config.toml
encoder_arch = "pvt"
model = "contrastive image-text model"
dataset = "photos of plants, animals and fungi (iNaturalist)"
train_examples = 38949
image_size = 48
crop_scale_min = 1
horizontal_flip = true
translate = 0.12
cutout = 0.25
tokenizer = "char"
vocab_size = 40
loss = "sigmoid"
embed_dim = 256
encoder_norm = "layernorm"
encoder_norm_position = "pre"
encoder_activation = "gelu_tanh"
encoder_mlp_ratio = 4
encoder_head_dim = 32
encoder_fused_qkv = true
encoder_qk_norm = false
encoder_parallel_block = false
encoder_inner_norm = false
encoder_patch_size = [2, 2]
encoder_depths = [4, 4, 4, 4]
encoder_widths = [48, 96, 192, 384]
text_encoder_causal = false
text_encoder_width = 256
text_encoder_layers = 8
text_encoder_norm = "layernorm"
text_encoder_norm_position = "pre"
text_encoder_activation = "relu"
text_encoder_mlp_ratio = 3
text_encoder_head_dim = 64
text_encoder_fused_qkv = true
text_encoder_bias = "all"
text_encoder_qk_norm = false
text_encoder_layer_scale_init = 0.1
text_encoder_parallel_block = false
text_encoder_inner_norm = false
text_encoder_moe = "expert_choice"
text_encoder_num_experts = 4
text_encoder_moe_every = 2
text_encoder_expert_mlp_ratio = 1
text_encoder_experts_per_token = 2
text_encoder_shared_expert = false
text_encoder_positions = "rope"
residual_init = "scaled_by_depth"
optimizer = "soap"
beta2 = 0.99
lr = 0.0015
beta1 = 0.95
shampoo_beta = 0.99
eps = 1e-08
precondition_frequency = 20
max_precond_dim = 1024
one_sided = false
adamw_lr_other_params = 0.0016
grad_clip = 1.0
steps = 4300
batch_size = 128
epochs = 14.1
lr_schedule = "cosine"
final_lr_fraction = 0.01
warmup_steps = 860
weight_decay = 0.2
adamw_weight_decay_other_params = 0.05
Rows from block 8 of the image encoder, named by matrix and row number. Each number is 128 + 32 x the weight over its row's rms, rounded and kept within 0 to 255. All counts start at 0.
# dw: MLP depthwise 3x3 conv (encoder.blocks.8.mlp.dw.weight, 768x1x3x3, trained with AdamW), a 3x3 kernel
dw.451 [139 136 172 169  68 137 110 158 150]
dw.452 [ 58 122 161 158 137 111 134 112  88]
dw.453 [179  67  99 156 129 103 152 121 133]
dw.454 [ 74 120  62 130  95 136 115 147 139]
dw.455 [148 155 111 109 137 109 195  80 114]
dw.456 [165 122 111 102 136 145 107 127 206]
dw.457 [126 142 122 110  98 132  47 103 106]
dw.458 [128 161 168 172  83  89 155 130 145]
dw.459 [165 131  72 149 115  88  88 108 151]
dw.460 [130  86 130 109 178 163 135 186 127]
dw.461 [157 101  86 122 145 169  95 151 175]
dw.462 [111 133  99 193  75 130 106 153 133]
dw.463 [ 87 152 148 101 183 150 121 109  85]
dw.464 [ 65 115 152 162 142 154 155 119  88]
dw.465 [ 98 110 143 120 146 153 130 107 207]
dw.466 [ 87  97  86 109  78  98 145 141 104]
dw.467 [149  74 143  84 112 158 166 116 159]
dw.468 [178 138 109 157 137 140 128 186 170]
dw.469 [115 142 107  63  98 149 108  80 118]
dw.470 [104  74 107 123 126 146 144 193 147]
dw.471 [110 157 117 150 169 148 113 136  57]
dw.472 [128 143 156 163 143  80 157 128  68]
dw.473 [174 143 128 196 149 165 149 127 137]
dw.474 [157 201 161 119 116 144 103 139 101]
dw.475 [ 90  78 105 137 131 127 172 171 157]
dw.476 [172 180 153 163 114 133 127  78 120]
dw.477 [138 138 170 154 101 132 179 121  71]
dw.478 [ 91 110  74 138 171 107 150 168 135]
dw.479 [167 125 106 189 167 160 153 144 136]
dw.480 [186  91 113 154  81 118 127 152 154]
dw.481 [117 144 152 131 204 137 103 116  87]
dw.482 [171 186 174 122 106 117 116 100 109]
dw.483 [ 96 114 194 116 136 169 148 102 151]
dw.484 [151 108 139 123 148 144  49 156 151]
dw.485 [139 104 124  70 132 177 176 110 139]
dw.486 [ 66  90 157 131 137 101 171 147 126]
dw.487 [113 136  94 176  90 107 129 144 186]
dw.488 [ 69  93 125  77 129 105 144 152 150]
dw.489 [ 95  65 105  98 102 127 147 151 161]
dw.490 [112 100 138  99 129 125 132  92  51]
dw.491 [147 100  76 164 105 100 106 152 170]
dw.492 [125 150 188 130 138  69 118 147 161]
dw.493 [199 143 137 106 143 134  88 100 153]
dw.494 [131 165 199 127 110 135  91 101 109]
dw.495 [109 103 148 168  87 142  72  99 109]
dw.496 [109 161 100 168 128 136  64 109 157]
dw.497 [178 111 133 125 158 170  99  90  90]
dw.498 [116 137 163  93 122 124  54  97 124]
dw.499 [161 171 165 186 150 146 106 120 137]
dw.500 [126 176  80 171 155  85 123 129 119]
dw.501 [ 51 116 171 107 140 141 146 137 142]
dw.502 [131 106  65 122 135 154 126 145 189]
dw.503 [ 91  88 170 125 179 118 157 156 139]
dw.504 [170 108 142 119 134  96  70  81 137]
dw.505 [132 157 189 127  81 149 104 111  95]
dw.506 [202 110 105 137 149 156  93 145 139]
dw.507 [148 125 183 147 150 136 190 125  97]
dw.508 [155 110  59 108 128 143 162 142 166]
dw.509 [106 142  79 161 139 143 106  99  70]
dw.510 [162 149  64 145 160  95  95 125 129]
dw.511 [172 168 164 126 125 117 108  90  79]
dw.512 [152 140 109 163 127  51 136 105 108]
dw.513 [ 70 166 168 130  84 149 129 143 142]
dw.514 [147  96 116 140  79  86  71 135 137]
dw.515 [191 138 114 171 153  95  99 119 107]
dw.516 [136 155 141 160 184 146 146  72 113]
dw.517 [134 130 192 127 133 169  86 117  89]
dw.518 [138 184 166 129 194 133 124 139 120]
dw.519 [162 119  83 109  98 182 141 168 131]
dw.520 [ 96  87 112 118 129 102 184 175 136]
dw.521 [ 87  92  80 144 153 117 166 152 159]
dw.522 [ 74 116  62 132  96 132 126 138 151]
dw.523 [111 150 146 119 124 143 117  60  73]
dw.524 [ 52 150 152  96 104 124 106 117 115]
dw.525 [ 99 159 183 145 131 124 187 150 128]
dw.526 [109 116  82 125 118 130  90 187  88]
dw.527 [ 58 104 135  95 155 134 152 136 163]
dw.528 [162 173 183 147 122  79 140 124 127]
dw.529 [152 126 114  75  82 166 101 157 105]
dw.530 [153 147 165  66  82 141 132 106 110]
dw.531 [ 67  83  91 107  92 123 115 135 122]
dw.532 [131 171  90 102 135 176 171  99 115]
dw.533 [ 98 181 160 113 186 113 114 115 147]
dw.534 [155 133 152  84 179 175 130 128 162]
dw.535 [143 186 153 111 102 108 110  73 111]
dw.536 [183 111  84 175 112 127  94 140 143]
dw.537 [123 167 194 114 138 130  86 101 105]
dw.538 [160  93 127 157 136 124 166 163 186]
dw.539 [123 112 144 104 168 157 164 183 165]
dw.540 [ 84 148 179 103 157 154  83 128 143]
dw.541 [116 196 167 124 147 131 111  84 112]
dw.542 [119 147  89 112  79 151 106 123 187]
dw.543 [124 190 106 116 141 170  78 119 140]
dw.544 [193 124 170 126 141 161 116  89 145]
dw.545 [107 103 106 119 137 140 183 183 165]
dw.546 [ 86  72 163  93 133 157 135 151 108]
dw.547 [103 119 152 154 145 116 193 175 147]
dw.548 [109  89 105 144 140 151 166 187 158]
dw.549 [ 50 147  98 107  97 131 136 108 120]
dw.550 [108 104 100 139 100  65 178 129 133]
dw.551 [ 88  95  98 131 149 167 181 155 134]
dw.552 [183  74 123  83 146 137 104 126 116]
dw.553 [ 91  88 148  93  76  95 101 121 118]
dw.554 [169 169 174 134 129 146 106  86  96]
dw.555 [114  77 113  88 182 157 137 154 117]
dw.556 [ 58  98 108 113 133 167 162 120 129]
dw.557 [114 132 105 134 117 136 115 127 218]
dw.558 [172 179 187 126 127 145 119 121 155]
dw.559 [142 152  89 135  99 152  96 180 170]
dw.560 [145 171 190 121 137 134  97  93  97]
dw.561 [ 80 131 155 110 137 145 171 132  68]
dw.562 [160 131 110 136  98 165  77  82 157]
dw.563 [132 127 162  92  66 134 177 148 126]
dw.564 [178 166 137 143 107 159 127 173  89]
dw.565 [ 57 132 119 136 140 115 143  95 177]
dw.566 [128 139 142 168 130  97 115 155 202]
dw.567 [163  97 196 146 112 114  96 129 153]
dw.568 [168  52 108 116 128 119 115 117 159]
dw.569 [ 86 112 174  75 123 142  95 104 146]
dw.570 [171  84 104 105 152 114 171 157 157]
dw.571 [174 173 137 110 136 163 112 125  72]
dw.572 [173  82 125 130 106 150 114 136 190]
dw.573 [147 107 158 124 144 155 194  85 109]
dw.574 [157 154 132  74 166 102 114 150 171]
dw.575 [ 74 133 149 142 141 185 137 173 136]
dw.576 [118 155 131 114 149  91 170 146  62]
dw.577 [ 79  82 151 149 103 117 101 151  86]
dw.578 [105 150 159  90 109 182 172 142 149]
dw.579 [111 136 167 110 208 118 146 123 142]
dw.580 [113 115  74 122  84 142 124  97  76]
dw.581 [198 116 107 171 111 134 165 141 136]
dw.582 [132 102 118 131 108 150 210 116 155]
dw.583 [168 114 126 184 117 106 180 141  98]
dw.584 [165 172 159 158 142 180 151 107 140]
dw.585 [137 113 117 159 129  66 165 179 122]
dw.586 [167 172 110 134 135  74 118  95  92]
dw.587 [110 136 155  74  90 173 150 101 104]
dw.588 [139 140 197 115 147 121  97  89  94]
dw.589 [145 148 108 106 102 120 183  94  76]
dw.590 [105 104 146 149 131 144 185 178  92]
dw.591 [105  86  61 129 100  90 128 139 130]
dw.592 [107 179 139 115  75 173 115 159 129]
dw.593 [ 90 102 132 139  92 168 151 186 115]
dw.594 [157  88 166 114 180 137 153 155 161]
dw.595 [112 105 117 201 124 105 104 164 102]
dw.596 [ 74 122 167 178 168 109 136 139 117]
dw.597 [162  85 148  75 121 154 162 136 161]
dw.598 [ 45 119 133 137 110  94 105 136 134]
dw.599 [181 171 136  99 105 122 104 134 177]
dw.600 [151 184 177 120 137 105 148  89 105]
dw.601 [160 146 120 161 141  59 122  91 109]
dw.602 [156 114 101 155 137 119 113 171 195]
dw.603 [157 172 149 123 157 105 194 122 113]
dw.604 [108 170 136 178 155 151 148  84  98]
dw.605 [166 145 119 180 128 136 143 132 194]
dw.606 [ 87  73  97 112  93 130 147 159 154]
dw.607 [201 128  95  90 134 137 162 136 127]
dw.608 [114  69 176 147  97 112  96 150 141]
dw.609 [159 144 169 137 143 175 138  99  75]
dw.610 [160 109  65 133 117 125 120 146 185]
dw.611 [153 133  96 177  79  79 129 132 111]
dw.612 [ 94 102 107 152  96  86 143 149  75]
dw.613 [ 80  83 113  80 106 103 126 114  95]
dw.614 [ 95  92  95 127 112 121 192 162 142]
dw.615 [146 144 194 122 124 100 100 126  77]
dw.616 [159 119  67 155 132  73 137 143 148]
dw.617 [123  84  80 133 178 156 152 153 149]
dw.618 [100 113 166  92 121 117  64 109  99]
dw.619 [107 114 191 115 146 156 147 108  77]
dw.620 [131 131 110 184 106  99 151 170 173]
dw.621 [138 137 191 137 158 167 161  90 122]
dw.622 [162 101  89 160 130 140 108 192 140]
dw.623 [101 136 173  91 131 147  95  93  81]
dw.624 [140 135 146  90 114 151 196 171 121]
dw.625 [153 159 171  97  75 156 135  96 139]
dw.626 [ 95  84 152 134 129 142  92 173 175]
dw.627 [174 107 116 168 109  73 122 165 141]
dw.628 [ 74  83 115  78  96 131 126 129 151]
dw.629 [179 140 130 141 146 126 179 114  72]
dw.630 [153 138 119 115 106 106  47 102 126]
dw.631 [ 74 115 114 144 125 126 124 146 201]
dw.632 [ 98 109 122 162 103 151 113 198 149]
dw.633 [127  96  74 162 118 139 163 164 166]
dw.634 [153  86 158 117 154  94 152 171 166]
dw.635 [158 119 146 160  85 177 153 119  85]
dw.636 [ 76 149 173 115 110 136 184 138 115]
dw.637 [ 76  92 147 100 124  96  82 151 147]
dw.638 [153 134  90 146 136  84 144 162  70]
dw.639 [ 93 127 184 173 147  95 106 119 156]
dw.640 [110 120 177 113 136 104 158  96  67]
dw.641 [196 115 122 113 108 108 105 108  78]
dw.642 [152 164 197 154 151 109 136 110 102]
dw.643 [140 162  89  97 148 109  61 141 119]
dw.644 [ 57 148  91 159 128 145 145 156 137]
dw.645 [119 119  81 182 123 105 166 159 159]
dw.646 [116 130 100  92 137 167 151 152 193]
dw.647 [ 83 108 155 105 134 175 152 174 152]
dw.648 [168 162 145 156 106 108  79  98  93]
dw.649 [113  97 113  61 112 128 168 161 109]
dw.650 [ 93  79 117 168 110 142 147 179 107]
dw.651 [102  72 114 135 104 113 146 166 178]
dw.652 [131 151 209 132 142 139 126 124  87]
dw.653 [140 110  69 137  94 117 147 183 151]
dw.654 [105  86 144 108 106 152 157 162 184]
dw.655 [102  75 140 140  93 180 155 154 139]
dw.656 [142 190  94 130 159 120  78 108 120]
dw.657 [107 176 190 105 126 135 134 107  89]
dw.658 [157 160 142 137 121 107  92  76  77]
dw.659 [161 158 143 193 104  89 114 112 117]
dw.660 [175 129 107 156  79 119 173 153 151]
dw.661 [155 138 149  81  88 153 143  76 102]
dw.662 [115 118 158 130 150  89  89 172 179]
dw.663 [131 172 150  93 101 147  79  83 129]
dw.664 [ 70 164 140 166  90 110  95 122 131]
dw.665 [132 166 101 137 148  87  60 125 112]
dw.666 [ 89  83  97  96 149 133 130 115  72]