A small contrastive image-text model, trained from scratch: encoder patch size [2, 2].
Rows from block 3 of the image encoder of a small contrastive image-text model, named by matrix and row number. Rows with one number belong to one neuron. Each number is 128 + 24 x the weight over its row's rms, rounded and kept within 0 to 255. All counts start at 0. Numbers have three digits each. After the name is the row's rms in percent of the matrix's.
After each neuron's rows are labels from the 100 images, of 14976, where the neuron reaches its highest value: "strongest on" is what is common among them. Only what is clearly more common there than usual is listed. The data: photos of plants, animals and fungi (iNaturalist).
# fc1: MLP up (encoder.blocks.3.mlp.fc1.weight, 192x48), inputs 0-47
# fc2: MLP down (encoder.blocks.3.mlp.fc2.weight, 48x192, transposed), outputs 0-47

fc1.45 039:176119080138143137085135110140107111124115118125116128121134085148132116084150113153136122132101085112099124112120074103141075107107104099142117
fc2.45 046:094132172091122105138128119108133171154161149132127113130101135103094150121097123126104139077164124139142106142095161097115165155111167124106144
strongest on: class Aves

fc1.167 118:111147136066149190157151147114129079132122128112133122126141139085085151129115150131147138182135122140131124143092144113101147109116154116139101
fc2.167 106:135133119103117150137056128086099114136099120125128199135117123135126143137134129148136093131142121117141080137133099113134111148129112173179113
strongest on: class Aves; order Passeriformes

fc1.148 322:102119117103141173134186116169137143165130164074139099118129151102081107134132168121116143150100124151124150134123126136122140091102134098134113
fc2.148 162:097142107109162171147166128128136134140173114073140111132158135114080146120102164128100147142143096117128139131135124154100121089132114087121092
strongest on: class Aves; order Passeriformes

fc1.12 047:118120153144112132131113161147128103098148099147110148142175109120084128140085100140090148158109122128152101117139126128130079141170159152078122
fc2.12 053:111130137171157118148132105087117119115128146110139132141080170129152145126173133101132067154134123113158128158100161139097106110124099148163129
strongest on: phylum Arthropoda; class Insecta; order Lepidoptera

fc1.162 094:170150128155126138111098103134101110109118130102154144129111099152103165140104119107159145099103144126116124132130103099107111174156157068131170
fc2.162 082:101115098098138133145166127136155132138118160129119105101132118067132080109100173110119146150135119100168147125141144162172148098099131140137108
strongest on: phylum Arthropoda

fc1.6 057:095129158102117105165173097144167134132141124144177102105144154132130100114131174128103107120139118119124145121116114128148128133200087101123125
fc2.6 077:172095147117106120138158134116173123125151106087119143135091137131082063139115124136104131110131141118074101129113131089090128115124137138123101
strongest on: class Aves; order Passeriformes

fc1.177 214:099145138159123132139152161113179153121135134132146065140114162099098116121108172147076132144155108151110143112119124174134131114150111134134098
fc2.177 129:121108088101149149091103135109131151164149156110124121113138159138144091121149107121168103094102129106123134140181139091131148178126163136154146
strongest on: class Aves; order Passeriformes

fc1.170 042:134131132107136153121136172173143137078177152127094119152153129111112140163175131134117123085114106106123121129107130112088162103105140116169117
fc2.170 041:157161112126141123120114112115123134128121085112135108122099160156082112162123120087089056094135128123117136169103127125165145154140119127098131
strongest on: class Aves; order Passeriformes

fc1.171 097:077132140152150073135141092090144178135156123088141134130102153140148126138147164158154077121125152116111120133144162132133122114134116110141162
fc2.171 125:163128146127094164112143199183112079121113125154112151149133097081154112147137106119095131130118108127140101134133119099131148121150142141146114
strongest on: class Aves; order Passeriformes

fc1.103 054:146151146134120136115191079133092065122148141132138163138144155103116135128073128089137130114114142104156150163144140148145100132140128124143127
fc2.103 070:131131158137134146147113124149126095158136155173139126146115086131133125132171093120142095148123075138114117127175118152080094101115122124132079
strongest on: class Aves; order Passeriformes

fc1.51 065:129140153138104144117112119164100085113120171154122103140139151136140144130139128102157085071102150129128117150171138147125062132119091120121137
fc2.51 090:113140107102136120109111151120137154172115091139097131135154094128096123153155159153121150177136101147135099099103116125095166109120177163121109
strongest on: class Aves

fc1.117 052:133121095092130127180142142116115176158134118156116130139112138161154093129116125167140137141161092155164100139147159101142125102159097166143117
fc2.117 054:115102143097084141086149123102158122162142127157121158162130149110182153132156136145148128133097128126100152153139083100119110131131109137091092
strongest on: phylum Arthropoda; class Insecta

fc1.100 091:132121101140142115106098142141092125138118113131127164170129134136107157119107123121142157153114133152130134105118177090129154157168174095193146
fc2.100 103:098093120087106157148149157136160099121108129145155092122136108127137152103134093123114085143169122105119126145125066136102131144117113148080108
strongest on: phylum Arthropoda; class Insecta

fc1.120 052:154134160165107152132111181119144085117114101108192123117128165128169128114097154170119134121102128136127145137110127115139170148129133146112093
fc2.120 065:099105116105148103127145111107122165121127160145078139121147087104092117113139088073116110137167139124079113133141111134109128140129118098139174
strongest on: phylum Arthropoda; class Insecta

fc1.145 058:108131126140123156125077171134112110122163125181159152123151129093147135154106109098131117144142142105122138084107115139152132142098152168169163
fc2.145 060:115164095100130091149114159118171152140136128147112162125138121088133118171170141101122125138126141117118148105089099134170164146128161128087145
strongest on: class Aves; order Passeriformes