{
  "model": "contrastive image-text model",
  "dataset": "photos of plants, animals and fungi (iNaturalist)",
  "train_examples": 38949,
  "image_size": 48,
  "crop_scale_min": 1,
  "horizontal_flip": true,
  "translate": 0.12,
  "cutout": 0.25,
  "tokenizer": "char",
  "vocab_size": 40,
  "loss": "sigmoid",
  "embed_dim": 256,
  "encoder_arch": "pvt",
  "encoder_norm": "layernorm",
  "encoder_norm_position": "pre",
  "encoder_activation": "gelu_tanh",
  "encoder_mlp_ratio": 4,
  "encoder_head_dim": 32,
  "encoder_fused_qkv": true,
  "encoder_qk_norm": false,
  "encoder_parallel_block": false,
  "encoder_inner_norm": false,
  "encoder_patch_size": [2, 2],
  "encoder_depths": [4, 4, 4, 4],
  "encoder_widths": [48, 96, 192, 384],
  "text_encoder_causal": false,
  "text_encoder_width": 256,
  "text_encoder_layers": 8,
  "text_encoder_norm": "layernorm",
  "text_encoder_norm_position": "pre",
  "text_encoder_activation": "relu",
  "text_encoder_mlp_ratio": 3,
  "text_encoder_head_dim": 64,
  "text_encoder_fused_qkv": true,
  "text_encoder_bias": "all",
  "text_encoder_qk_norm": false,
  "text_encoder_layer_scale_init": 0.1,
  "text_encoder_parallel_block": false,
  "text_encoder_inner_norm": false,
  "text_encoder_moe": "expert_choice",
  "text_encoder_num_experts": 4,
  "text_encoder_moe_every": 2,
  "text_encoder_expert_mlp_ratio": 1,
  "text_encoder_experts_per_token": 2,
  "text_encoder_shared_expert": false,
  "text_encoder_positions": "rope",
  "residual_init": "scaled_by_depth",
  "optimizer": "soap",
  "beta2": 0.99,
  "learning_rate": 0.0015,
  "beta1": 0.95,
  "shampoo_beta": 0.99,
  "eps": 1e-08,
  "precondition_frequency": 20,
  "max_precond_dim": 1024,
  "one_sided": false,
  "adamw_lr_other_params": 0.0016,
  "max_grad_norm": 1.0,
  "max_steps": 4300,
  "batch_size": 128,
  "epochs": 14.1,
  "lr_schedule": "cosine",
  "final_lr_fraction": 0.01,
  "warmup_steps": 860,
  "weight_decay": 0.2,
  "adamw_weight_decay_other_params": 0.05
}
Rows from block 3 of the text encoder of a small contrastive image-text model, named by matrix and row number. Rows with one number within an expert belong to one neuron, the router's apart. Each number is 128 + 24 x the weight over its row's rms, rounded and kept within 0 to 255. All counts start at 0. Numbers have three digits each. After the name is the row's rms in percent of the matrix's.
Before each expert's rows are labels from the 100 texts, of 14976, where the router gives the expert most weight on average: "tokens" is the input token at the peak. Only what is clearly more common there than usual is listed. The data: photos of plants, animals and fungi (iNaturalist).
# router: router (text_encoder.blocks.3.mlp.router.weight, 4x256, trained with AdamW), inputs 0-127
# up: expert up (text_encoder.blocks.3.mlp.up, 4x256x256), inputs 0-127
# down: expert down (text_encoder.blocks.3.mlp.down, 4x256x256, transposed), outputs 0-127

# expert 3
tokens: "s"; "i"
router.3 107:137097134157109156138111135100104137115138113141144160139101142108144162085082114143118165127102163147147133143113117137125142112134138140127091122140130128093097105109129140112104112124113163136127103095096132162156109107155111138163123153162121099168138139130084110115151157099078140107120139123113152142087091087145127119130167145158142087135134168118158140118105101125099135125146
up.4 115:118110114118151110119157134141090119128112165161099152122140161135148147106135098058094133137125115125122117073123116114144084143139090139149132164155137173121144134125154104176159134109145153143165116098080120106126088132155160091117107152135138136126113120127153130096121152131145147122120155082085137136099146144126113132122151147103126172100156129138094156098083131125117117116105
down.4 110:098151181134139158139133112092160092182132128150141127130131110134171132118125084189154164116129174103083169138099135134139172088144120139122154139145113115155131103117111117148116164142123112171138158111134149077128095086174192152152132107145133104138152127106116145111113109193116105157163117161121114099109109135140152143126080175127082097148144104148123133140135095106100159142129
up.5 113:134123168114138154129143153126115163136145156107133184072149136122097139123175104164135121091147149133168140095103104143099127065132128104094120112124165117137163142129142114121138113128114078201160117098163111149176105133116118101126123165147163159159115120128106100130125097135160187154132122133133124124153134148108144132151128107074146139159129145109093135141160128116108142104122
down.5 114:132139150104104138128155144151131074132153139115097101139140101097119123096138099107107101155151103093159109165154132100103149149121137073110133161140119144095109133125100138197117153139098167144085138109081140101118149133157113140110115146090121118168120101161147129150173166104154077099113071107190116166143103118118167156134134154100172089169095141169109111137093113142104070122124
up.6 093:168140125092114152116110115117124157090127154108109160124135128122140112131114081143173156129120131095081105140132131149129117150129162130090147109140163116116165164099125111128114114128135126146150100149143128159109146150166106142110131135123120126139130110167110115109116105134141142145155097088154125138133148138135111109142111095102156149086159132169105121120093150145100189153149
down.6 086:091137053151146109164140105129117134156105118115109148157135069130091125137154173149079131120130162130093079070131124104147142106132109135115129133184120079094096109154107135074151132145144183174108146135139149175098139136133144123119149139127165140156148123156113104153155103145132138118109133147115149083178149143092135093183108123105106092114095091118139128169111091133080122129090
up.7 108:148122135130144139156194120108137161085110113128146105120149136120093125130121111159149141138161176115142126168125107124143168107115129139166113106066123128095100107148074132100100154142157121135131163111095087148102095127176108129131128118102112133100156142139122146135137103174135124133176122130139087151111104154122128110109136156127090162165090177127108141133106115158147154192141
down.7 101:121157142146094120122120148106104103119135110108114160123101158123119171155133119126118134148146093116112120084147123143110168151114123145106140150147164165120147119109126120126145115131135110118127160166132150118158123127120123127154126121137136118111103130147170149181134160116126109115105127083121102142095109135143131144163074122162156115145108146148129149178101136113123174121143

# expert 2
tokens: "e"
router.2 100:143180137131140096102144110128158124153136122129146125173146116102122109158166145142099144140128092146117129104158178138122109109138104174166145091116082154091173131137124086169141131101126117096154106150128120082105114153134120135149157142115128095095078167146138150132127131158159109162101134116113094125170148138111079146124127094098130130171121112139148116105102137149121131125135
up.4 090:110132138111103088135113102110116097101163128136096113117113102105131117115101162097119131101106104143116121132100105094136132159102124174104132117141118097102132122156135110114075156132115142149130106152159130106110139144112112124117095160134152127157097121112102132116153129121105148152136140171120154148115107095127135113145154188105131121152170151108111124109107113119151118119096
down.4 098:101106139136105142103131123112169146128155088152115166129118155108163095108154154163140122107099135134123164189123130189139078134087114150144104154136123121127108149101131142139119143093084111083156141128117112167066100113120102120115110125143127130112091105135099112132107140134157137107148143136129133129108134134084109162140130161101130094141174091128139112095109142091129114106120
up.5 102:135156118122128160073132097140149142096124138137118162114133107123095111123092150152092135140158171111163081139122133144147089140151171113107104149138131135113093123119188125130103164110141146120085125169144079084121134118134106167075175112140174108124165119117140118138096095122080146141122115152119168129125125136086161117110146147134137093079122158138152127125115098111146139101123
down.5 103:133122116177131106185130105130113124135099119146128127102130116145113068121118113149127198140119126107102172131131094096137142112121145174161097170125156187130185120136163139180156124081149147102128145136157146147135165080148145161163134118132140097146118114174093121114109105149160159091134093084129165110149116121144149117153126127096109104112149081127158109136128129078123118137091
up.6 099:143134127150146103115149122139117109152119145082093173143162122166126169112152132106144123094118119131138192093114127163105130069145144137113137138149132143150208120123123153125151138135131086126141144166172122132128129107167104101124143107100134099143149126111112129119108136097128122099126119162121107084135121126165161074144084168100122177127121171104154169179157103144160127083133
down.6 106:130120138106148128163110075110127125100136133144090129136133144146133137122101100167165109155144102129167106133093142065117128139114101114114109125170132149078122102175144045104158130100127146096131152142173126104125107180137131131127127164135132146136099087144150121105116130105124121142127104121125153162130145126089123123136147122139148108108166109131116190168126145126142126152164
up.7 104:123115138162140129115134117134097134148139107143125131128142121122117149134092107102125150130124128099147129093155129147113106140158101116149103153104123122155151171147150146126119134145128123129100118119112120152189067116118138146183138064108126085122114150104150076117152113128126125150121132129137149103074151103091154173154140129156132138159091105116136159109129169120132111119138
down.7 102:137169141119128121137126148146094161149170192089139102155107129125128098110169150111132099116131127158162174140118119105134143155128134148102131154166138140095132134086126121092133148126130157083112129137120166097100115150098131134121127126153118147105093136132150189126093120138151111117115130164079121130126122144127133108128127141145158145129147096092117142111115113138126103123144

# expert 1
tokens: ","
router.1 095:101096115087158115150146126105101167120137117163087146100174095139143136090144092107087111105080155097146142152136139121098115168101138094099113149140194134176124144127139153161118135139115100139078124122128142133092173145139123169132096090089131172138172109132103125117095130130105127126151087165103152127156177142134108131113119145114143102109178157103117135129175141084157137114085
up.4 098:091114117111106107093181120155091126191132128155124109147115146129104135104139120119135119148088137144154113143136151071132169141110183125155098145133089114103127136179115121154169151150124119094148126098179114117130156145134109192124173114146121117122153142162105135081151140092140108125119134133135135136179197136167155154136128105113121143103145143117147119137076112140122175139103
down.4 109:124120153143138153184117125125134113159117136116146139146167102161140136135099144175112156151094132126112115095107140178146131143089136097134128083109124146170139175073110143084128117139150126108117121123113129150107120123151093102128143126095101070128085115111092135114140184156117111119124113118136124077095122142114134169101129138153134104139134084151142103064130112123134079133117
up.5 105:092135134095107067148148103157146096124129108119132109117148119132134088071100140135165157139138111101129143145114141171166158079136147118147161133126129135087115092092104115155128124140121133136113088141137099136159133110151163137103156133144131117079165105130126126148160106124112081096116166092126106107104111136109128152119153138177109086116109143152084146126073073120109118095133
down.5 098:130114146160110152134127104083125192114136125116115138138147118108128119140129164133124128136142091149138138142123119121132114163151136113128061138135125170113093104109112145120134121159135125120107138107148153144098134108130075112137132139122140129155148139104133112170117108119128156120130084177164107095094122123106101126109112138116102122128107151124134143124153144136128121089166
up.6 089:151111143177117126081172105125122072132134134133091116132155095123100097102070089088162118189128142139107107166129075145154124123141122169101120126087158107098136153108172151112117148113135096139114141145131116136138123147127175156124133132134135112122174135136141142109157171086126110104156146088128158139119133159083123075105131155170122158193112206111144103134105127096150136143155
down.6 098:135116088122150135110124128103127130181150092130109119123129155155139129146099133136131097097131136123099122095134123165145133125079130115097125145137108147121131112154128124152131092072164128157134129119137119129140152105121076163102135118117138127133116085149121132158139127154098100145106139104129143143089152118118077173101163112128157123092090124129158102145090109078077109145113
up.7 098:108093106145086113074134161150150106130171147115120120111120116124142124085083099054111146139157121134123131113118140143094136151107116130093158154169142176109114125143121122137130146114142121101112125159088153127156129149137125132150148095152138121127100148092147155107097125144110115129112155104126131107139090087141130085099154091153073133131152131102146139134115182109143091139205
down.7 099:147166129141113132108106137131104087091102080140110113150141138136166128119106068124140109117129156152146105132100144130099109113156083138144116122141135137188153112102169078135149158123138172116140177126120159085125107112120103111131093120131099124134144108169136118122134145089058126112137098138162118167152110121149148131144113153103159160114130136116101119175160106115177134141160

# expert 0
tokens: "l"; "f"; "c"
router.0 098:128144157144113158132103121154151102126103156105098094112106137152136094178128143093168096136182084115111102100098078118142121124125111102118165167137128094151100158118105147094153111159145163153143156139163111144154111100114152071064116150143112151111131098106167109142145115138151129102147170123162110112088119146134198125138099117142106181109112093142103117142134135152128089133119
up.4 107:101089140142127124143159157091136087155116105119110135130173138097103145147150114105121146102169128122122149130168183133123126097161159146111101111160135152119109096129137145111154103148142148129126159162101106157128135079111161086133167112110136111113115107083133132096143128141108154105131107127081115111134155118125130110116134125148121117119154154152137127164135164128143121121119
down.4 106:128083137126122145103127104155128138115143153148150104089124124124123129138132134106110168112113160170144108141102115112089147128072111126134163113115092118132124141159165054125160133150120108109104154162162147098171105108140109136137154158098123091136123158147132124142122120115124129065108114098149152136127159108168120129137145096123153170163109096112140154150105145197149139094123
up.5 101:165128103182148133136080099161138133091114070126130152126087149100109128113120078122100090160089091133120110153142164108143124114121126151157136149124152106178115114133122128178095127161135128122118113119093153126100113124131144083111139119097148150126111149109102106125148145134149120206127108121121094121148116177105116159094111153098135146149097092081130103119117092137145080093138
down.5 100:094170168114126162111100154112123105135106143137116133098125130129174148143153161164107128147182120112124126142119120120107096126058133144137151159129131148104126153105090092117146149109114113138131165158093073112109122130114118142122106108123110123142125130138143099138129133194119098108130112109152086108142170154152135136133139093132122134127183111139095126147107121117119112126109
up.6 097:137141145194113119144117148106143068115140116095154127130142079133063098096080103122127142116071127186127107124157158115143115153146156122112115150134099127129160065127110140152101093102110124115099126181165176118108148075141136141139137107125139100126132139182139150101107118102108116164113115125100113138129151124125112106132095095129101133140165131148107102110100081132165116136117
down.6 098:130113151091157139136136133168100130160157177151068127140113158138146110136135143169155083163142158092127091091133186085166129113147133138131132149154099161166137139133134131145135166155128102142141148144131130131134142150149133136106107160141193145128090172122168111116139173143088084091159115121096110146165110119159116116106109174114121140105100118154075102122167120115094136124135
up.7 083:101116136102117103126152132108138108124105121132155132125175127113101093154114120155160188102111133169120106122159151121147145129192120131173119139118114147111127097127116164089139127136131138102089152141120125098159117135165114102141121125142131140120105079173150141107110125132105132163107119114134147088137106131123116120092120175156109133115172157091132089146160099112091165174128
down.7 093:125159156140100138141120135082151137122162118113104093089095127156167179129143138148120131143169120118128130068115142118104164131091128130129131150189126153149084116117165109148153168148160162125187096124153143160091103109138166111113114117115152117133127151100139080110125106109138093105147114105124140167111093112152124102109140151106158129140129080133101136125155122132149115082157